A small image captioner, trained from scratch: 37.9 epochs.
Rows from block 2 of the text decoder of a small image captioner, named by matrix and row number. Rows with one number belong to one neuron. Each number is 128 + 32 x the weight over its row's rms, rounded and kept within 0 to 255. All counts start at 0. Numbers have three digits each. After the name is the row's rms in percent of the matrix's.
After each neuron's rows are labels from the 100 texts, of 14848, where the neuron reaches its largest size: "fires on" is the input token at the peak. Only what is clearly more common there than usual is listed. The data: photos of plants and fungi (iNaturalist). In brackets: how many of the 100.
# gate: MLP gate (decoder.blocks.2.mlp.gate.weight, 256x128), inputs 0-127
# fc1: MLP up (decoder.blocks.2.mlp.fc1.weight, 256x128), inputs 0-127
# fc2: MLP down (decoder.blocks.2.mlp.fc2.weight, 128x256, transposed), outputs 0-127

gate.72 128:142171151123109131153142144083094134147124117133158142139144153111145043105087173096106141117137126129127071129068144118098105111043176154126131182104131118153104090160103145165159132077149145191131084185178050075140099134131131124070157103122113133145121125184128137168099129148150121196172069118138071136100102130104121156187138102095149102157110057136140207143163089087111139130137
fc1.72 132:139096135149124096122083126162168130114102139120125102095105110163124236147174112102160112142127154144086181117181084126140144153151112078077145092112104126174159137098179121117104155207126092078124158105104179144113136127141140135162107098110100099108146147120138140111174107152112105056126208126106138106150147129164100112095106105155093151115120220146094101128060204150140117059163
fc2.72 127:058082130085112114128134189156103078115070101153102198100102166155096134210128103190137141148114101152103099129121191109115152119143097088180158071208145159109101093100136126082142129153105139121139130070135165168106148121088148159157158094151094113085068094122092165127145159153164095109141197145166107146129141189143153120121134101132129131119152141113100141147058150125156147133185
fires on: "foot" (36); "suckling" (23); "alsike" (21); "flowering" (15)

gate.189 073:139109131116135133101223142158121130061164116129155167124165172114153095093136072171092051101151137194135179140153162141104134090151133131155106071117116099123150144060125119186161108141093090142123131163132106128124097116179076130105135091140139054113074133115137138159117106145153107156092155137080061125129177163162133122083122165107099088166163105103098173105152087092099175159081
fc1.189 062:104101092197079128058136136151092087095176154126173162110145081170175109105137078167092105161124166168106145108162155148109074140093123119128188143103080122156095154105118199133162190170101121083146153115115130098136070145173135085103111089155105105121098145174116156050131122112126112119081170108124142151106159126162166127138182145136120157111201136106062119105115103085078147138127
fc2.189 072:116110112120162138093130099143130133075114098090087124137126099136121135118112128094178145131107135172173152162127162086185106181167120082116162134086155123112081163149041126106085160163114157084153136106138156146047179124170139106132135127190106195138111125146188095070145157108148087100077118146129134132094125163096064160146089130092156134111147092121122114136121198145039105193142
fires on: "broad" (21); "nettle" (17); "thyme" (14); "ivy" (14)

gate.78 121:108142079142164111104126082147106100155146116109124142132145132109125111167143104121093062141053180156170160137123159140058059170122076144101118157113146066163113098122098147171125085170088137172123124083060119127098087161133155140148122132123120057149171155065076119097136087122165137133173126098128141096109137154153180113136071150197160214160124145123159164145164103166142134111121
fc1.78 120:110163059185131096106156072124119111126137133135131101104122136131097121159158149119053072162098156156172159098110132096112119169128041157108114157135146061115120097140102148178112084155110151180133141128080140109124098138122168145111126144117124070171153136062134074066167086123142129122177102170159186110101117167140143105140080137224118150151139163121170171170149107137186111099127
fc2.78 139:160124094131109107087094113048141141122125183129137171241127116173080093130123122115108113115128198130083136100122181138122083138092105110137145149166134089157079116129144197151132158049136167157105125165150169134091198123114123109140123139183126113111061164140113102111093113137119154076086113166122117168122150086132118121124060083126165155121127076098122162129171099098186120096142
fires on: "butter" (42); "campsis" (28); "perennial" (28)

gate.165 106:087091074129165171114129153109138144079087125100135161171164112081138188107159199075088126103095135171105168166131123190143090125133146102172158139146179171157116098110110109084130114108088123150117092121157136072128117193134132138124158090133184104106143131070105102092126162127150115161172118137139112115144091123144155046088127076174119164086180108152095051176158124157117112182134
fc1.165 080:081141112104191094096151170200133129111077176127121150144143097156122066132120164116109097143117126155148177181084107127106098100135140138110128120125086107132159105161167162136136192123171118187083124089154151065170123148119128126170169065100159181092142074093138139126121134139109125135123163168111150154107167114138146062154142075160082123102168050199084090130140169146118095177127
fc2.165 102:102090186178077021147087168138125093102114135128141142133143124170123139170112160147154093117108091124117071154129105163167138149076117166140141140201129127160133132171130147112130118153108113148165161212157188119199121105195152114102150151093094170134148051117144112100141111111115164109124126089137115136083120156087117167094125131194129107141086142153161176200082125144105125133100
fires on: "campion" (32); "susan" (26); "devilshead" (20); "honeylocust" (12)

gate.230 121:138150131135118123147117137124113123152118163067177123113155158072073130088079124095131177138134126102097185207145136114114146137115150089152118123146142099083143125097127118182153083075102159086181154141136113188149141169112145150101121141118124176135142163058216124118162144125113086061170077118100109114109167108083184087135111194094183107135102141084153173194111096125123117158087
fc1.230 128:131191180137079137157148114172170171124125108120182131135176124155168106113114161145191108133079114134091141150118152080127086101080146114114106178089118177076145072086136171216125148106127182133124104161116154153101120152120131098147175186128052100117127167108144126105156168143102146156087126117121116170121128125109160093148091093133153128118107152050058109112089059135086139153087
fc2.230 126:130065106117104126111150143118094158106193081148110096177148164111126119152136150125130110140130161146060166157097189134117104151162162085085106100171130139131133096099127162204112128108117167128114163162117159173130092152157123054105150086114121096199144054118151145122145147094099134135097100131149087141115076107200161090182120093143166097118114069088149127171102038151101108149107
fires on: "," (100)

gate.151 098:158143180160060155140162128130177110108102212176168114143151119172174158114107096141144135149177105134158125137158223147119111112132096109118184125187089101123105108085121164129157132085094112105077133132081110108147150146044155164153160120135111163124080071106087180089106150141144152144133142089133078139081110091099168127138127086126104089151123092123112145079150097153102177179088
fc1.151 096:097127057095180135134130107165088123128164104167137137151163112114109132097106132093145128154134122125143137152100058141111091099120161166150114124084165132042149108181154075099113178142133193211155099117156169131084111126192102108123119185132122114092196162109151069094162095102109091067095143106124156164180082174166095112116129156145158120183128164134147108153094122155146082111147
fc2.151 093:145123119119122147127203169172149094130107135152115093155097182140123150134124138170124098136142118105126132126179097175171130182072103065139112061133131196107115095111175120122180194118133152128132121119125170088115098180102126131133142185089108090109111102096119134096189054115076151107143171167133114153155122153060142068101135136123113118148129169107103164112086166103106028168143
fires on: "family" (59); "wild" (41)

gate.174 089:102190139139096095109116119159139129121155171072165121119173123095154104150153138135164104107138158141182090134074134137150090120109130109091129129144097119133080058092121170146169101120096154119107135142067127081162129173130134110098115142162109128151077125148155144082098213168166157099165111088210098066144082160114141120134144174139107083180090133141167191158094127088116160152044
fc1.174 104:136099086123063132109123102125143145123076127186202098106046102148149147113093139091171158162160083149085148034129114155149126114201147105145177117143133169093162102113113063113110123190089135116140085165139134104161138111102172143116102120139106159144129132104162123134180071138128181109126108138162189106108110162069156138081099111121153155118098106145086152108165209128098125143146
fc2.174 092:119148135103117161086177039096139125091178130149102135096078146153128165122102102122132090167108179117123115121136161115169147074106119066112188175143127117166170101125121145124151050152094173061164105157095139148117123123117120092130069069125091088106124077149095056117138132143118096141156106143084139094140125107107102080099121160169094175112216122136134138157086158091163124170091
fires on: "foot" (36); "symplocarpus" (32); "(" (32)

gate.234 117:086098106104096118082111139086116127139088145175105099140131153164138171107130109136133130136144143095079177161148115109147120068155140131132116091141109120095139090141123132226069128103144143202116108139073083146144100151113176166141110080162125147162130102133107135134099133082117063105131164173074058137090073215138144142147134181206133078158147145063093178136135145160123138140145
fc1.234 104:178113163097134157195107160101142118137194083127133139131152114084159061119132148130079157146118110115197110100120100131133154147128135175140159116060190126111092174142155138128171137154150149110098147087138166128168122152107162070109161181131095119151120130115136112161094160085130143137159129119197151120089134102112095079140120061024187087084132128192154089121081107121092114119165
fc2.234 123:145075180084097080118076178204156112144120114158154149121107100105123144134144095060101121103117125134175086059129115091133109161104112191122104077102105106152111158154192125153153177092136117086123123101135152104165141166128170066178123072114139076101137152043126159113110165115118179093100129163127145129157133128140140143138119124139176103108172162160172082117112174146051111113162
fires on: "liquidambar" (34); "silene" (29); "urtica" (25)

gate.86 107:148142161121115183147139060102133093148132084119222046122147163084122154141134150133112098104184180151112193147163106163059103132145129191149093150094170119073072128121114086142098122078131078201168110124140121132115124113168177183126159094155127081091132137058145124130151108125073146148127170140142082102096129166150121109119084133069145127136139123145113108120155107150166126092118
fc1.86 109:108158170189127148131125073130169152175131120186190042110143120130075186101154145165135106111117144180148177078179066154093144099132161138129112069134164125116082116124129118215106115125157099093142142122113114148124161148180122134114149088145079108114102110095157110209118100129107119146148144145167123085095131137138152050090107089102096154119126112106141147093144118100203109092090
fc2.86 110:091149221148109110108169163156092242117159135123176087150174157168094139144134149144099097072146103182180155089096183122158118132107113082123091116141106073094044080098131167133114129127130076147162097108124131104142139111180124088129086119147148179157143140141099107122098144076122146138155137120097146113114130167136138176112161145162135106115122124092185123134164153147072071086113
fires on: "larrea" (33); "small" (30); "great" (30); "flowering" (7)

gate.131 100:143195151170120119074150061087092155123166132121219074170169095124136180096175081133090156157170118132166074135126106123170088134112133150106073150121201140116101157091102144157069081147149169117135106159120126132128126131092144143087145120130069113159093176119145115137143184156081055083108113092151120093141134113167147122115133187097161084143069138090146117136109118131157160122146
fc1.131 101:088101128119117104142152156092111144132060142084139145146143118138140113187129121066125094067131133157155122136130114111157100105117177165093151087074132156121074138141085127127108102050132147184129133072086132133128060140163140134122141088148197174129147135187083084179171137142121129170138106123103117131130059169120122167181085120154130066162202169164054150146164112139161153125113
fc2.131 103:190116142079143110212096137129148158152125089158091111145141144133097080179126086089175113144138082057088114103104181089122149123110131172158162163153123115149151172155064153167118130138102194157114115152128125149089149167099084149116127140135183097063083138077192118150144156122150152191100086129104126159154103170063131158118118091160147110136152152114103145131106065179126107176124
fires on: "family" (100)

gate.228 105:158139101112150154098164113129117118108105159177119147091117124086125134096173125144058113138152133166144114145136159094115122084129129111098053144127168076134122121153130164132149122077104086149067090156097127160153127127125111124078138125116131097145067172130119124132097111184195160172215100093163132074088130125060188161160100152142174131124120231155160149130083151160131056103116
fc1.228 101:186166119082162136096164105105111094155081143154145109117154130099147163090134116131060123100152100099158062128112151167115142105171130126124050178160162123118129126122130135127130133079124094169069118123080164151142108113104124137108135087123125068146081154143114098168152103161171170172169112058203175094099111089063157171141175126120194130112108204149164144139111133145135066123139
fc2.228 105:141127147147151237128102086168118167142091153131121106082203098076090114094180107144091122114137158141116115130104155087122135129166173173117119169154131050176184101138085121122132137144145128156187161149057117131141113201114165150104151156131181099095106133143081132117135122125149132104150128091207190122107115087164157132128135146093151102108088099083150125101093133130108185146180
fires on: "straggler" (41); "oxeye" (34); "michaelmas" (23)

gate.171 084:133156108150110128100198174101084115154131120125089168148185101129104139132126141092153080106097142100097148085198078115126143116139156101154116181145120128160118102092119120181141121117113190136096170118131105140103158124142056098126183087053146152144123198119159144116081119149132089148161117114117083112132218148158134090151135102190134178154070109158038106081141145124141102156097
fc1.171 075:147125084138142096138067118164139138114135129130115116096043136140087189099131091146079191108134113137188144178086180107128124124131153131119115091082177112101143166121183176133156152166095127132133075136129184141150141133077143146110112145134152072133141072154081046153161123132174125135091071090134141188094079152061070108158117139110156168128177084102152122141142137162123163096156
fc2.171 089:160162088097129099071086135131168190142146120073167083128163108098161143144141117087133164128084098116158072139142137162177122129073130211129134096135097132103099119104123138095113102182141154073151135163136122145090146136181089111148135149210094146166110112127120126185133101096161144123197157134200167065192159133093138077140165092158201179135125129099135098135113113103146128127124
fires on: "-" (90)

gate.215 119:119149080145087139139143148111177109129161061122170117160140193053110125079119154093089116111122152156132099155175153206116118078125137120192100098101144149149105086103109095169128127120140118127116128147080158203134186158137157169055131150127156150121128139163161143118121143138091076105159123100094088116167148150145115109169156104047117161146085129107129160127096064072056141157156
fc1.215 122:087135114125157091114111130090081148157173134091068121112164112123126136146097122190160083111176083101123184127090124074099048116101130147133113115132109188114137146167135165111136194141143186133195097106193131121157068093150089116138136089180121118130098136136123105099150120092108181169164105138173185169095102157076164092093126138200099100103150119099139136120178178134156117089109
fc2.215 118:137114125150121205094119136177118144181141183077113130146148164181204074117168139147137105143126140106106102159097095117139099129151095096091145116165097133155137099098095167079129177182129197145122111171204148164134136115178119126156103059176092127152147116089144118168109124080150161112178118155174112081118143180177122126111167143158169085075172156117144125128132166088119140080168
fires on: "family" (100)

gate.11 144:130117121169143094088128106139083105156077174129098131146071125092137093145195148127164074040105092146143123034184169139165131117132118112127084126130177142113117147179134188164088097162162106121129132142098159046151069161138101147128172094085120100093092137141185155108139158207186120114161167139167116093118103114120123105145181134117132129143166107099131131185126130109103127115139
fc1.11 125:089125119099118138118186098149172193105172100177133105141119149128142115102115124162102167151152114121134204140153121108132116132109073093119134126119066179136106146122147118076173164100123164148147105106170086162125169037111096136116081160132141135144158117098135147157073080059091156129160056136125199147083118159104159146155050104130146140140119114152106171059132088192126154124152
fc2.11 120:151145113143150146130124127184101157133138091147087153077134114101165037107100149155140132133150085113155138140090100115122108128150117121077137114104095121162134211109074141159121196150106163060081187072117123138079103120097173097127104071140123164133149196146142147131089141112145127146153154142119188139102163156134075162115123102059127100153106192105170153135076098180147130149201
fires on: "beech" (46); "rose" (26); "elder" (26)

gate.88 096:125177188153086117055167109070124158087058151108167121167136133138178084170119118138147119121079141112154174163148145114091134148125089101095188102159115091137091062097159117150131140130197109125101132137115120122123105136128100169117146089098204231114156110166143170122057133173119093149121147077083093142109151169098120148137095166114136106119184130135085128089138114140144155142097
fc1.88 104:116171112132067102107115153114124167077113126114166144102158200158117125122180083149149141139122102150122047115133126096144134127127104145038159146182167048176167167123062090133149142109116113117097162123096120088179121180126096107174135080080118114130112119117121105115096163072138156143139183118098089137174152137146199158087101136155114130146176162138062143130102136133181133083163
fc2.88 114:106236103161048072081143169126174100097048122083087159112149107171152092119103142129167148125107103196157164152141112109138179110139129091085152121163078114171098125083120122087105160129136140122129118098137128134124117120070145089120198121136080165082177082133191150135121122160159151176121130120110141063097104103128120170150125108092167120147147102165153124138105143149084104131163
fires on: "family" (100)

gate.115 111:139155113114097135151139149145097087147126142183105081076182082117149201079131121103091106146164204144121062156119172090093122069092131132119139118139130084096108086169120118133177145121100123100146091138111215181138158154124134143159107144091087148146098133084135108178155083085127186162122129095165162131099094160092141123108161168168165120184110097138080189151125129142124101072092
fc1.115 123:138130101103129119127130146162109119130177151159074054108146148117128170107145129138122128179194177157099108090097142121091145089096111130107142124056093063084098113155068095148187116114064157053152107122105208160132181159124117119188131119122078149152084154134169130148160160101126163161109135109160144158084093136132140118097156209128143064157124130148129186180091121138102125136126
fc2.115 123:121112109113074151087084140103155086154145152104121115167134135200141134125088122171156168177130166140140183147144105162141099115123162125098150110103104178152157081148086112103107174124136170082218075190086124162157165153064158170132110153159111204166080136154193109118138128115128184181182127140169152122107145141088081124135118147158141090141098104152132142066088114125150115166138
fires on: "ferocactus" (47); "sugar" (39); "ashleaf" (14)

gate.176 112:123135137085156141147100100115147134104152167180112143126121060139147190111163174131094079115112149133167171163159153164136127147115095131138117083193141162163219126129111155184217149126153130147061112174112141152118160141114124116099108158102139059163062111058113096175097114129126099100087101077169121156117101166142141109121096079113135131164172123133151111112083145091146101094066
fc1.176 115:067165138109113102090119128179099116167119138045110172114158106080164081154116104166099184128130133218134130161088160113140091131093149073177155143104032106150100115129151146096134111104109147160174069126130110129104131044154120158145131168193113122128150122147137149083109130139104158185100159144132083101159135090076085152179156109123129144098115112138157130133173102168145148175106
fc2.176 119:139116159102129116076159192153129090154097108152141119095132153166104079165116110132131104110138176099135101172122152133115104109083101138155180051087096113086092100120131176133127131065104146159110191165108139158147121117145121242103140115093062109128144148186125108102057124102114158162105121155167117068139099068099137164107147124086180136159108195112124154096170171141156112140135
fires on: "," (91)

gate.224 095:115145119153154126157129084115111163121133131133153131113109108127156129095103108157139141135142091158199188186149068124136114165121118116168161087182111149149073100157085126167145182091135110102083128145162092058161133140147181107131102169113119109137138098210206108139091089170167124126177164097138094152132159155130124046137064127133055143128144169123056148089137085086119117112104
fc1.224 097:125147117146136179161129105104114134125126109101152154115090153126138145095101162140165142146181101152224156153070128149119110110114080144138128092226063134130093089165138046171162136108099083111100081152146163157152117167105091069112068119166130070146109121175210075132145173146144130137101095147097149109129155152175120072169069104156105150112156114112108133128104106118130125142098
fc2.224 098:142133100156118100195155127109175144160131158168135116165112073069098149159133102166181126122157151197123117135130136173147095181137099139130071103125126111135069119103166078172126149072117111124165094129092126100097096130163116172099069120055171097166123119148148115158148101124058078134137147189115124187111136146161163153110063085143101123146130135106118098098076173171189148143177
fires on: "family" (100)

gate.221 115:173156130132175135084084116133099115099118174122122155173120128117146079085104151158149118085183083121129128166143128151133140112120115099156127144160099161111182151079128165098089075177111120152171119098156094134139109185110179173147104125142120106119122133087120195090134132078182139124135112069094160057056133111168117112128097132139183110153064176161080150150117104139020166107124
fc1.221 117:112129066118095131143202142133141161177124078156132089125146128132140173210154164113149141168086195099117158068107096114086067134151132159114094131122176099110077077172136091189162117121146126096045123168100135115102162095138099105112145124107123135153146123141121149139104128129121110128178133162140082132205172140085092124139118182136082119104181120142150093067119142162204115146125
fc2.221 136:161111070148100118106120161113118128123160053082071147088139134147106100179152093126107084112123166113095103132119168142143159149143096121111099145125139106107077107134119105147144168096131106150146106116147169135172135153063132084103094133029079107176172093201176140135153116146123081103131194120087084186123085153048096124126092191100136143091146100099123128109202126139129156156117
fires on: "-" (36); "germander" (35); "leaved" (22)

gate.255 092:129163154132116166143142102115137062092174128152119199147142127091128113038168148098173136116199109160139125190180150114125125167086115076129145120158133112141102111152100106115105123160088056094112106149069139101148150073134180177111175154062148099158181107144106143108085145132115101126138081106134131150103126108096200115143103112164110133190134176156066103120108197123113126138143
fc1.255 098:164102111137214161131124108146100094136185100110103090112092131108176112085160108071090135145164030173110094134070134069110116183141115119149128143109125121125113174230157060114150139127171115149103138127165165138131136090092157160131093113127103120145066174130122111156088183132121126123102170119092166123161153138080139152131115105204128120140146161130117124152146179078094143086150
fc2.255 103:207067140148121078156129126124115054157071130127126104142143151120053107073124114129112109128107146168128111120156098132112075099133138148158112141150070147100118138116156089146132174146139125124158117176091104113192169118180138159125098096170129191111149176143127113141090175085136140118082105147174134148101123151080154139133091132115025077106124141098188087211149181102119141119112
fires on: "family" (100)

gate.98 106:156117100154102109109098146116106135142117168149124161128151136107117174121131082114111082129162143152132109146195095094129112129146132069091220127094149138149130123148158154138067111032029097107110078136145136162179110084139149158188141113096108053155113193148081128131159111127144112167141159106132138137110108147192182112116121121155113128155138155132137080159216140121074156095109
fc1.98 113:183127046114120169163059182135155152106157181125102171120147127049101129119152084159128137152173104159131068152141113118098087149118121100138184161113132120114125155083105106133142137045054164159118101106107160183143148094152107165133046146158140089142144157148091138104118054118094174175114119128121123099143159136138138144117175064130096119151114131147155054131148119135118174116124
fc2.98 119:130114079147130135152079117079083134109139105084226121156110143138127096096100074100148141144128076162122190137136099117170157171137090129095140132099115172161171152106132122100137123085125140173102103101065106122111047130127105134049110114079132097120126179097075187149139070106115126099137154085166146079128163149113151134104157132140138126090110148190128132144190124166159193179094
fires on: "cercis" (29); "cornus" (23); "aquilegia" (18); "sanguinaria" (16)

gate.153 097:110140121095087177136131089151118100148180134174128088180114075087112159118114170128109162117084131108156057139154134167107092149109091147143181106115070110142173032135198138103101084138115155146129100113130152115187102159127130129106133079108140104113110166139181142073111123138159112108155106064104100112129177108155090130154083110141128085161218133141161116183141110128174085096180
fc1.153 087:161152138138130165084133146154129097180140121176087161117144120084130145168135147115166092084109153140093191163109123174116151126083066099156082089127114139153149075171155142059117083102123129183117198105140130108128101160120187133116100096119125163086120107153166175108133115071120148130108081138082168113139213129107121142110062131160101100155176175205091140118146101098077107161108
fc2.153 102:084136138111087158134129075113133161153175075089170094076060149142105081125183148146106102120134125100133169093110078079099095117094232173156189056138117106141154120113095140171159135101121109130151103116154113163151122082146140162146091127169198068158086141163114130130130119171112141163157116126139112101103138101116133100106154172078099166146084117126124131093123099097097174138204
fires on: "beech" (23); "turkeytail" (18); "bush" (14); "bracken" (11)

gate.247 069:097116087105126171109159099116087123139094155142158150085179141158136156114143087091137063150103149090147136159147154148159151142147061105101171162131160128120051153133146139120142160071061163165138077111159124071139112063184122149129155097117124106161200083107155118112110169151183141147123075117148099134144198133090118175140063050157128160132114145172149081100149152133133157116103
fc1.247 063:135125119118115094116149167120146180098180091105106174152123074153172123129154141139208166109166135142093117115155128074127118103114086098070115059152095180080144144078122153157147037139122127096140139148187157119141109142097102156171106188081129150140131157139111117117102067122156118139168170099109086160140150084165111090123123150111110064114127232069094107123161164135132144150139
fc2.247 059:182186106152138101107088133172159143137184105155109130120110089179105091105094143137121170115163129092124094086139107198199193124117117118108105147152133147131130053122170133134130084168141091107101138105212105098164117156114125185134108114110142185135142134098130116134185177186103111036136113112078161084172135126133095122148142133150112104104099191176135152084094091095121092151137
fires on: "butter" (42); "xanthoria" (28); "family" (26)

gate.26 108:138105099038147130191198126095092135096189119176128141208173118069115143096148114109171164159161113177117132126150101133085073140096144103090149118161167094128097079161131105101162144116169146175112132157153146142124158175145148100123145101153128080124095119094158148102088088181166073093137098111118139110125041130130186111183090082091155109133148151156156148128141163115097132127113
fc1.26 115:139154152134131146123122185154103108160112145130113105133128174154113145178105163142131110132122175056163127168112095182165177131138103152122173182105121148100175176101136126099084141140115136085099109093149112052136061144142107103101122072101163098098128208119056137139085172087092133129117134120133123096075216137110127160159133126079142148118071187167138135172115106107114051112147
fc2.26 114:097045113106137079098124099132109162139149149181141157113109081208112132118125144108121063159134092125135100156107122159174101183156078152060114152199189080073157104055121150128094145152095128131093132139103103118150141123090101132127176134146114138091098134028127117100084130120160136147105124134097151089146162107128124138097126151062155205140128137141085134075105118148082096140122
fires on: "-" (75); "veratrum" (22)

gate.168 111:108140166111134115128137121087129116153151190128131201114123105083101140158166105177066122128147193169134143128137137166154118114105134060146100150137123161121129141115132100140074147142088047163127079127178076135163072095117122176173102052116097114157133181154143101122124129157159084093125101065191132096125122095163172178112120102154188115111137097060091131175178138117116140107165
fc1.168 094:124138147147148146083132151153120107064058076138173130089133152156097132158081169116216135107126107103098060177109081109178120115136167125099172078151150086097133132137084127112193142130171213098128125126093159160074135119156151088100166215155138172130129101105113111105126110132096135170120139169092111175140121142107113105132131149109060145116104116195174175109125124156120139155095
fc2.168 096:147170119122146112127149096164128144102130112099073144111129199141105122151094153091104128113124068092101113130092125127173125149173093139130101108086102090145113118119159093129118081144116155094065090111163113131113223169128138102111080168112149186088165140056089140135129159113097074098104097118082146157070149160126157147126105134132075137130079091091205183118074097073097065130151
fires on: "cercis" (29); "tsuga" (28); "lycopodium" (21); "aquilegia" (18)

gate.106 131:190141137170196114101112111148113178138131127135129151105070160139123148187111099127110151064133158163127154078111088151141136121136115131142169162069119092069110098124161113104119099114157173133143107086099019147159115139132126165149158051142142147132148107142138107164119089135132131126155140066115085135087064112205170111157115138088144114072151166133093104153215138159140129125080
fc1.106 127:074125176116145134106131161133114116114062152172143087134127157116094133092171189159108115147146129118126102122129120126157123188124134132093083142075181130177167093121066119134234158123168093118116118164139116138078142129141102107107107111161129077079111153151188060066163177092149138138073123151148148134088129129152119108133107169177127180155046113147136080135065160095134100127149
fc2.106 132:146089133151142112152131200114125031135101138135129126130117129103090108154135192184164164197196135142150121096117125139148143117108178125080146138081163106145114141095092118053155216153095136112121162189096123121080148126129145093154165107125138131146142146139094132142099203120119147136115133131054104147146124109104000111169142106095149136149109124149120105148112111115121156140097
fires on: "-" (55); "milk" (26); "musk" (19)

gate.117 086:117195186173173175103128112198134179116185106105123150173118112144111129140165115158173113078121072161104207137127127101155117139134081133109086103169105101138157138152139138100146079127081098054095103157075043125134116146158118111119123126107140139156151127130111117118115069105130142157115147059097116152112074117168152104130100148107120131065156148160080199144144155126157133084066
fc1.117 080:151116133152089166112146069147135113163127100137133122199113103179062118075157121091193137136097111168126132160150098166066118079138135105162133167123150098119109112164134085092144138197156089095126144119137058159113150143152126133092120123083145204116186110070109148071090125099149174121111179095126105117141106157189171106122154157122217154113117148122186138143098128135111122153065
fc2.117 081:143138109135182080116103139183092051157133128134110131126132110128107112150113092118112131142102070136155115157120072106140102168174176127132149138144167137103152142127194120101064163113102023165135095174098170130157071095131089123139125159181134104174167156151147152096102135119086109128180086107102121092140150129119123109171155129149097153195096125136065091173130185057122171164163
fires on: "family" (95)

gate.74 070:054128111149161128132086165106089148115083135141083137142136106100142113117112077165122160074180084153095067191161155112162141091146120120080105071174188100113118169123124056140184153149164104162089125188144136144144061151132065149071159130135078098122114133101150143106075108130121127073149171106136102175133157153125117181117139137146158109169112127167088151138157106140065136085147
fc1.74 061:141159187134118119128091138142163143165117159118169121117143107105174097129136106047053125166061127093134128076138178065157084165103135120129124169114085121126186101134095117182140104125117089130127078140121113184183157125127096116135135150084186084150128132120174183134177122101135125095151085180145103165140094127156182163117087111056171113121118199111145128146129124186116069121100
fc2.74 069:149137102153134109132166113156066066150116154152070135131054171075100119111167116137148140112111140121137120125172128126100132128152137150123163149113142171085157124095177156127130090097135141139145179084040146117139140089121124186139165035162133140155114164172122095154133112148106159166155071101105119106165114104125175152112162113057134123089106132069116126129103164171209112201072
fires on: "-" (27); "sulphur" (23); "medicago" (21); "shrubby" (12)

gate.220 096:119061105147111105146122143132117183112194136106140118097099159115135167158129109113143133154151148115117150165130125178134123149120130154125113107105108053153164115190151125129112102150121086170189097142124104185171175100134115125124133176078155167110153086114116086081150123130158044102126084111051171134127131159117071132101133201045174090096102126129096184203121108122157121146086
fc1.220 095:119194140172143175124193096142164109158069133116052129152154074164119134095119139129108115132095087150117050090133154073139093151124133102098174106200167134099076142097145138128115172121131128118113070137168132135114119119141131107152105078162117118129084122160143165147108176135083174164120183179175093085138088115154144137164111080155134103177106152129185099051122090169116164156114
fc2.220 095:136179204135113102130102101112166131094144099144112082095143192111174156082110133127101111146150074168132130108089160139103132136119180142149132133165113116106187150110128110141110057080137204143150138191136109138070162151161147106103147139118133083111129145088107174076120057098107133147158134122136149120150120107168107115107114000151119178118100142154147159158076088167114136070152
fires on: "," (100)

gate.175 096:122159086150070153140110153125128138060122086140139131172159094125139125119131114124158135111144090145151108140129151159135114167142147079168114090109166163143042128123156128160158109098131168127165081151161042154173071118160108113147086112134123075124114095173143148124129099141163137158135076130104109051095128128074149131067130186168163141217182188161098100105097129177115104096164
fc1.175 105:176099086110152122116101127088158144165069186147118107054102106137110135157156158162096129178091135148112130092162100080140134097116175141106140098150128075182212131102100157071065151136145132125126079103154189133122175169116077169081112094138073149168096138164094106092180128182163104106115152088115199111115139141174094127170134138133109109105133140133152123177167154151157117116083
fc2.175 098:112151166149135182153103112177200123104134116139144120111128183135112161134125109147114176122100120105137094151086181179157079160136182155095115104170098122159164105160136155098132065104146102190123143058097126086189129128070110131059155139066114096094061135117108089133122143121116114102139137159100111190115131154141173072119130171137147084112134099176151138121167097154128142061054
fires on: "-" (35); "<end>" (34); "perfoliata" (20); "hepatica" (7)

gate.160 130:072117085134145078142126145152152117116130152147135088113153130079103160131116121066071140155138164146113063068133143105110157138193147134110132145136170122148113096134145137113126133174147157162143125138136159086161098082175174125183153061069086104177167115126176108131153128192171144116146142143130096066112121170158147077102151154105107097169166131182130079138075155093138063098047
fc1.160 127:091174091146179135081110105105066121137144130192136105112128150072176117169131087114191105132163118194137160153181101112127102155148114125189202132110071163117079104177070133123196150164106102107158182071100078154164116144111130129136073160113083178103112127108114154145106153111156113141153140161139140090158133151090083148073084149120156136101105147123074143075134127128093156107121
fc2.160 119:131179120141180147134132099091137131105131119125096086122135106124192114149157099101097123090148132103138253103136113164111068125112151142194161147111145158074137116118126133172150136130107119142125151089123138149110103091062147065119102135118078081147138110161061126077084154095138112074172093114168154175124099075140155175138112160169174113197178135154146082116115169113124125077164
fires on: "cherry" (77); "rowan" (12); "chokecherry" (9)

gate.154 113:158161110116081101081140140110169075118172114158121130126086197134196152108171138119123156071178163178117145141125099145171105152076102118158156112122101103113140141115110105175083112110109130096139137117103156109176127128128156165085110139120151129149060097136114139108073174164104071082169170103140131096131156125199159097163074149102168126165148152035073107157178113146105081173129
fc1.154 113:160119108100091070141085091163144173103095161127115122151100147172106169129192091115120149122158072128088124171110166113139136144111137136117133133085191113123103069126151129122148102126136070143135156153112150114127098140132075133138127091244040136122126135146118184117167104149144102196129141118083148120133070136106047142155146128170142066132148117151120140157165076154098199171123
fc2.154 115:088173142167161117172086182108130148113111166084115095105131090152081135101174091107186171160114086150110118151117160102096089103111185174098074154176137154180130070116133143126129116130159115151113108189128101130101152130086181096154169052165135149158146188128088124113123148122146111170129144083094105152088100110036043127151126110104139113167105128175095133114144109171129155144094
fires on: "-" (45); "(" (33); "family" (22)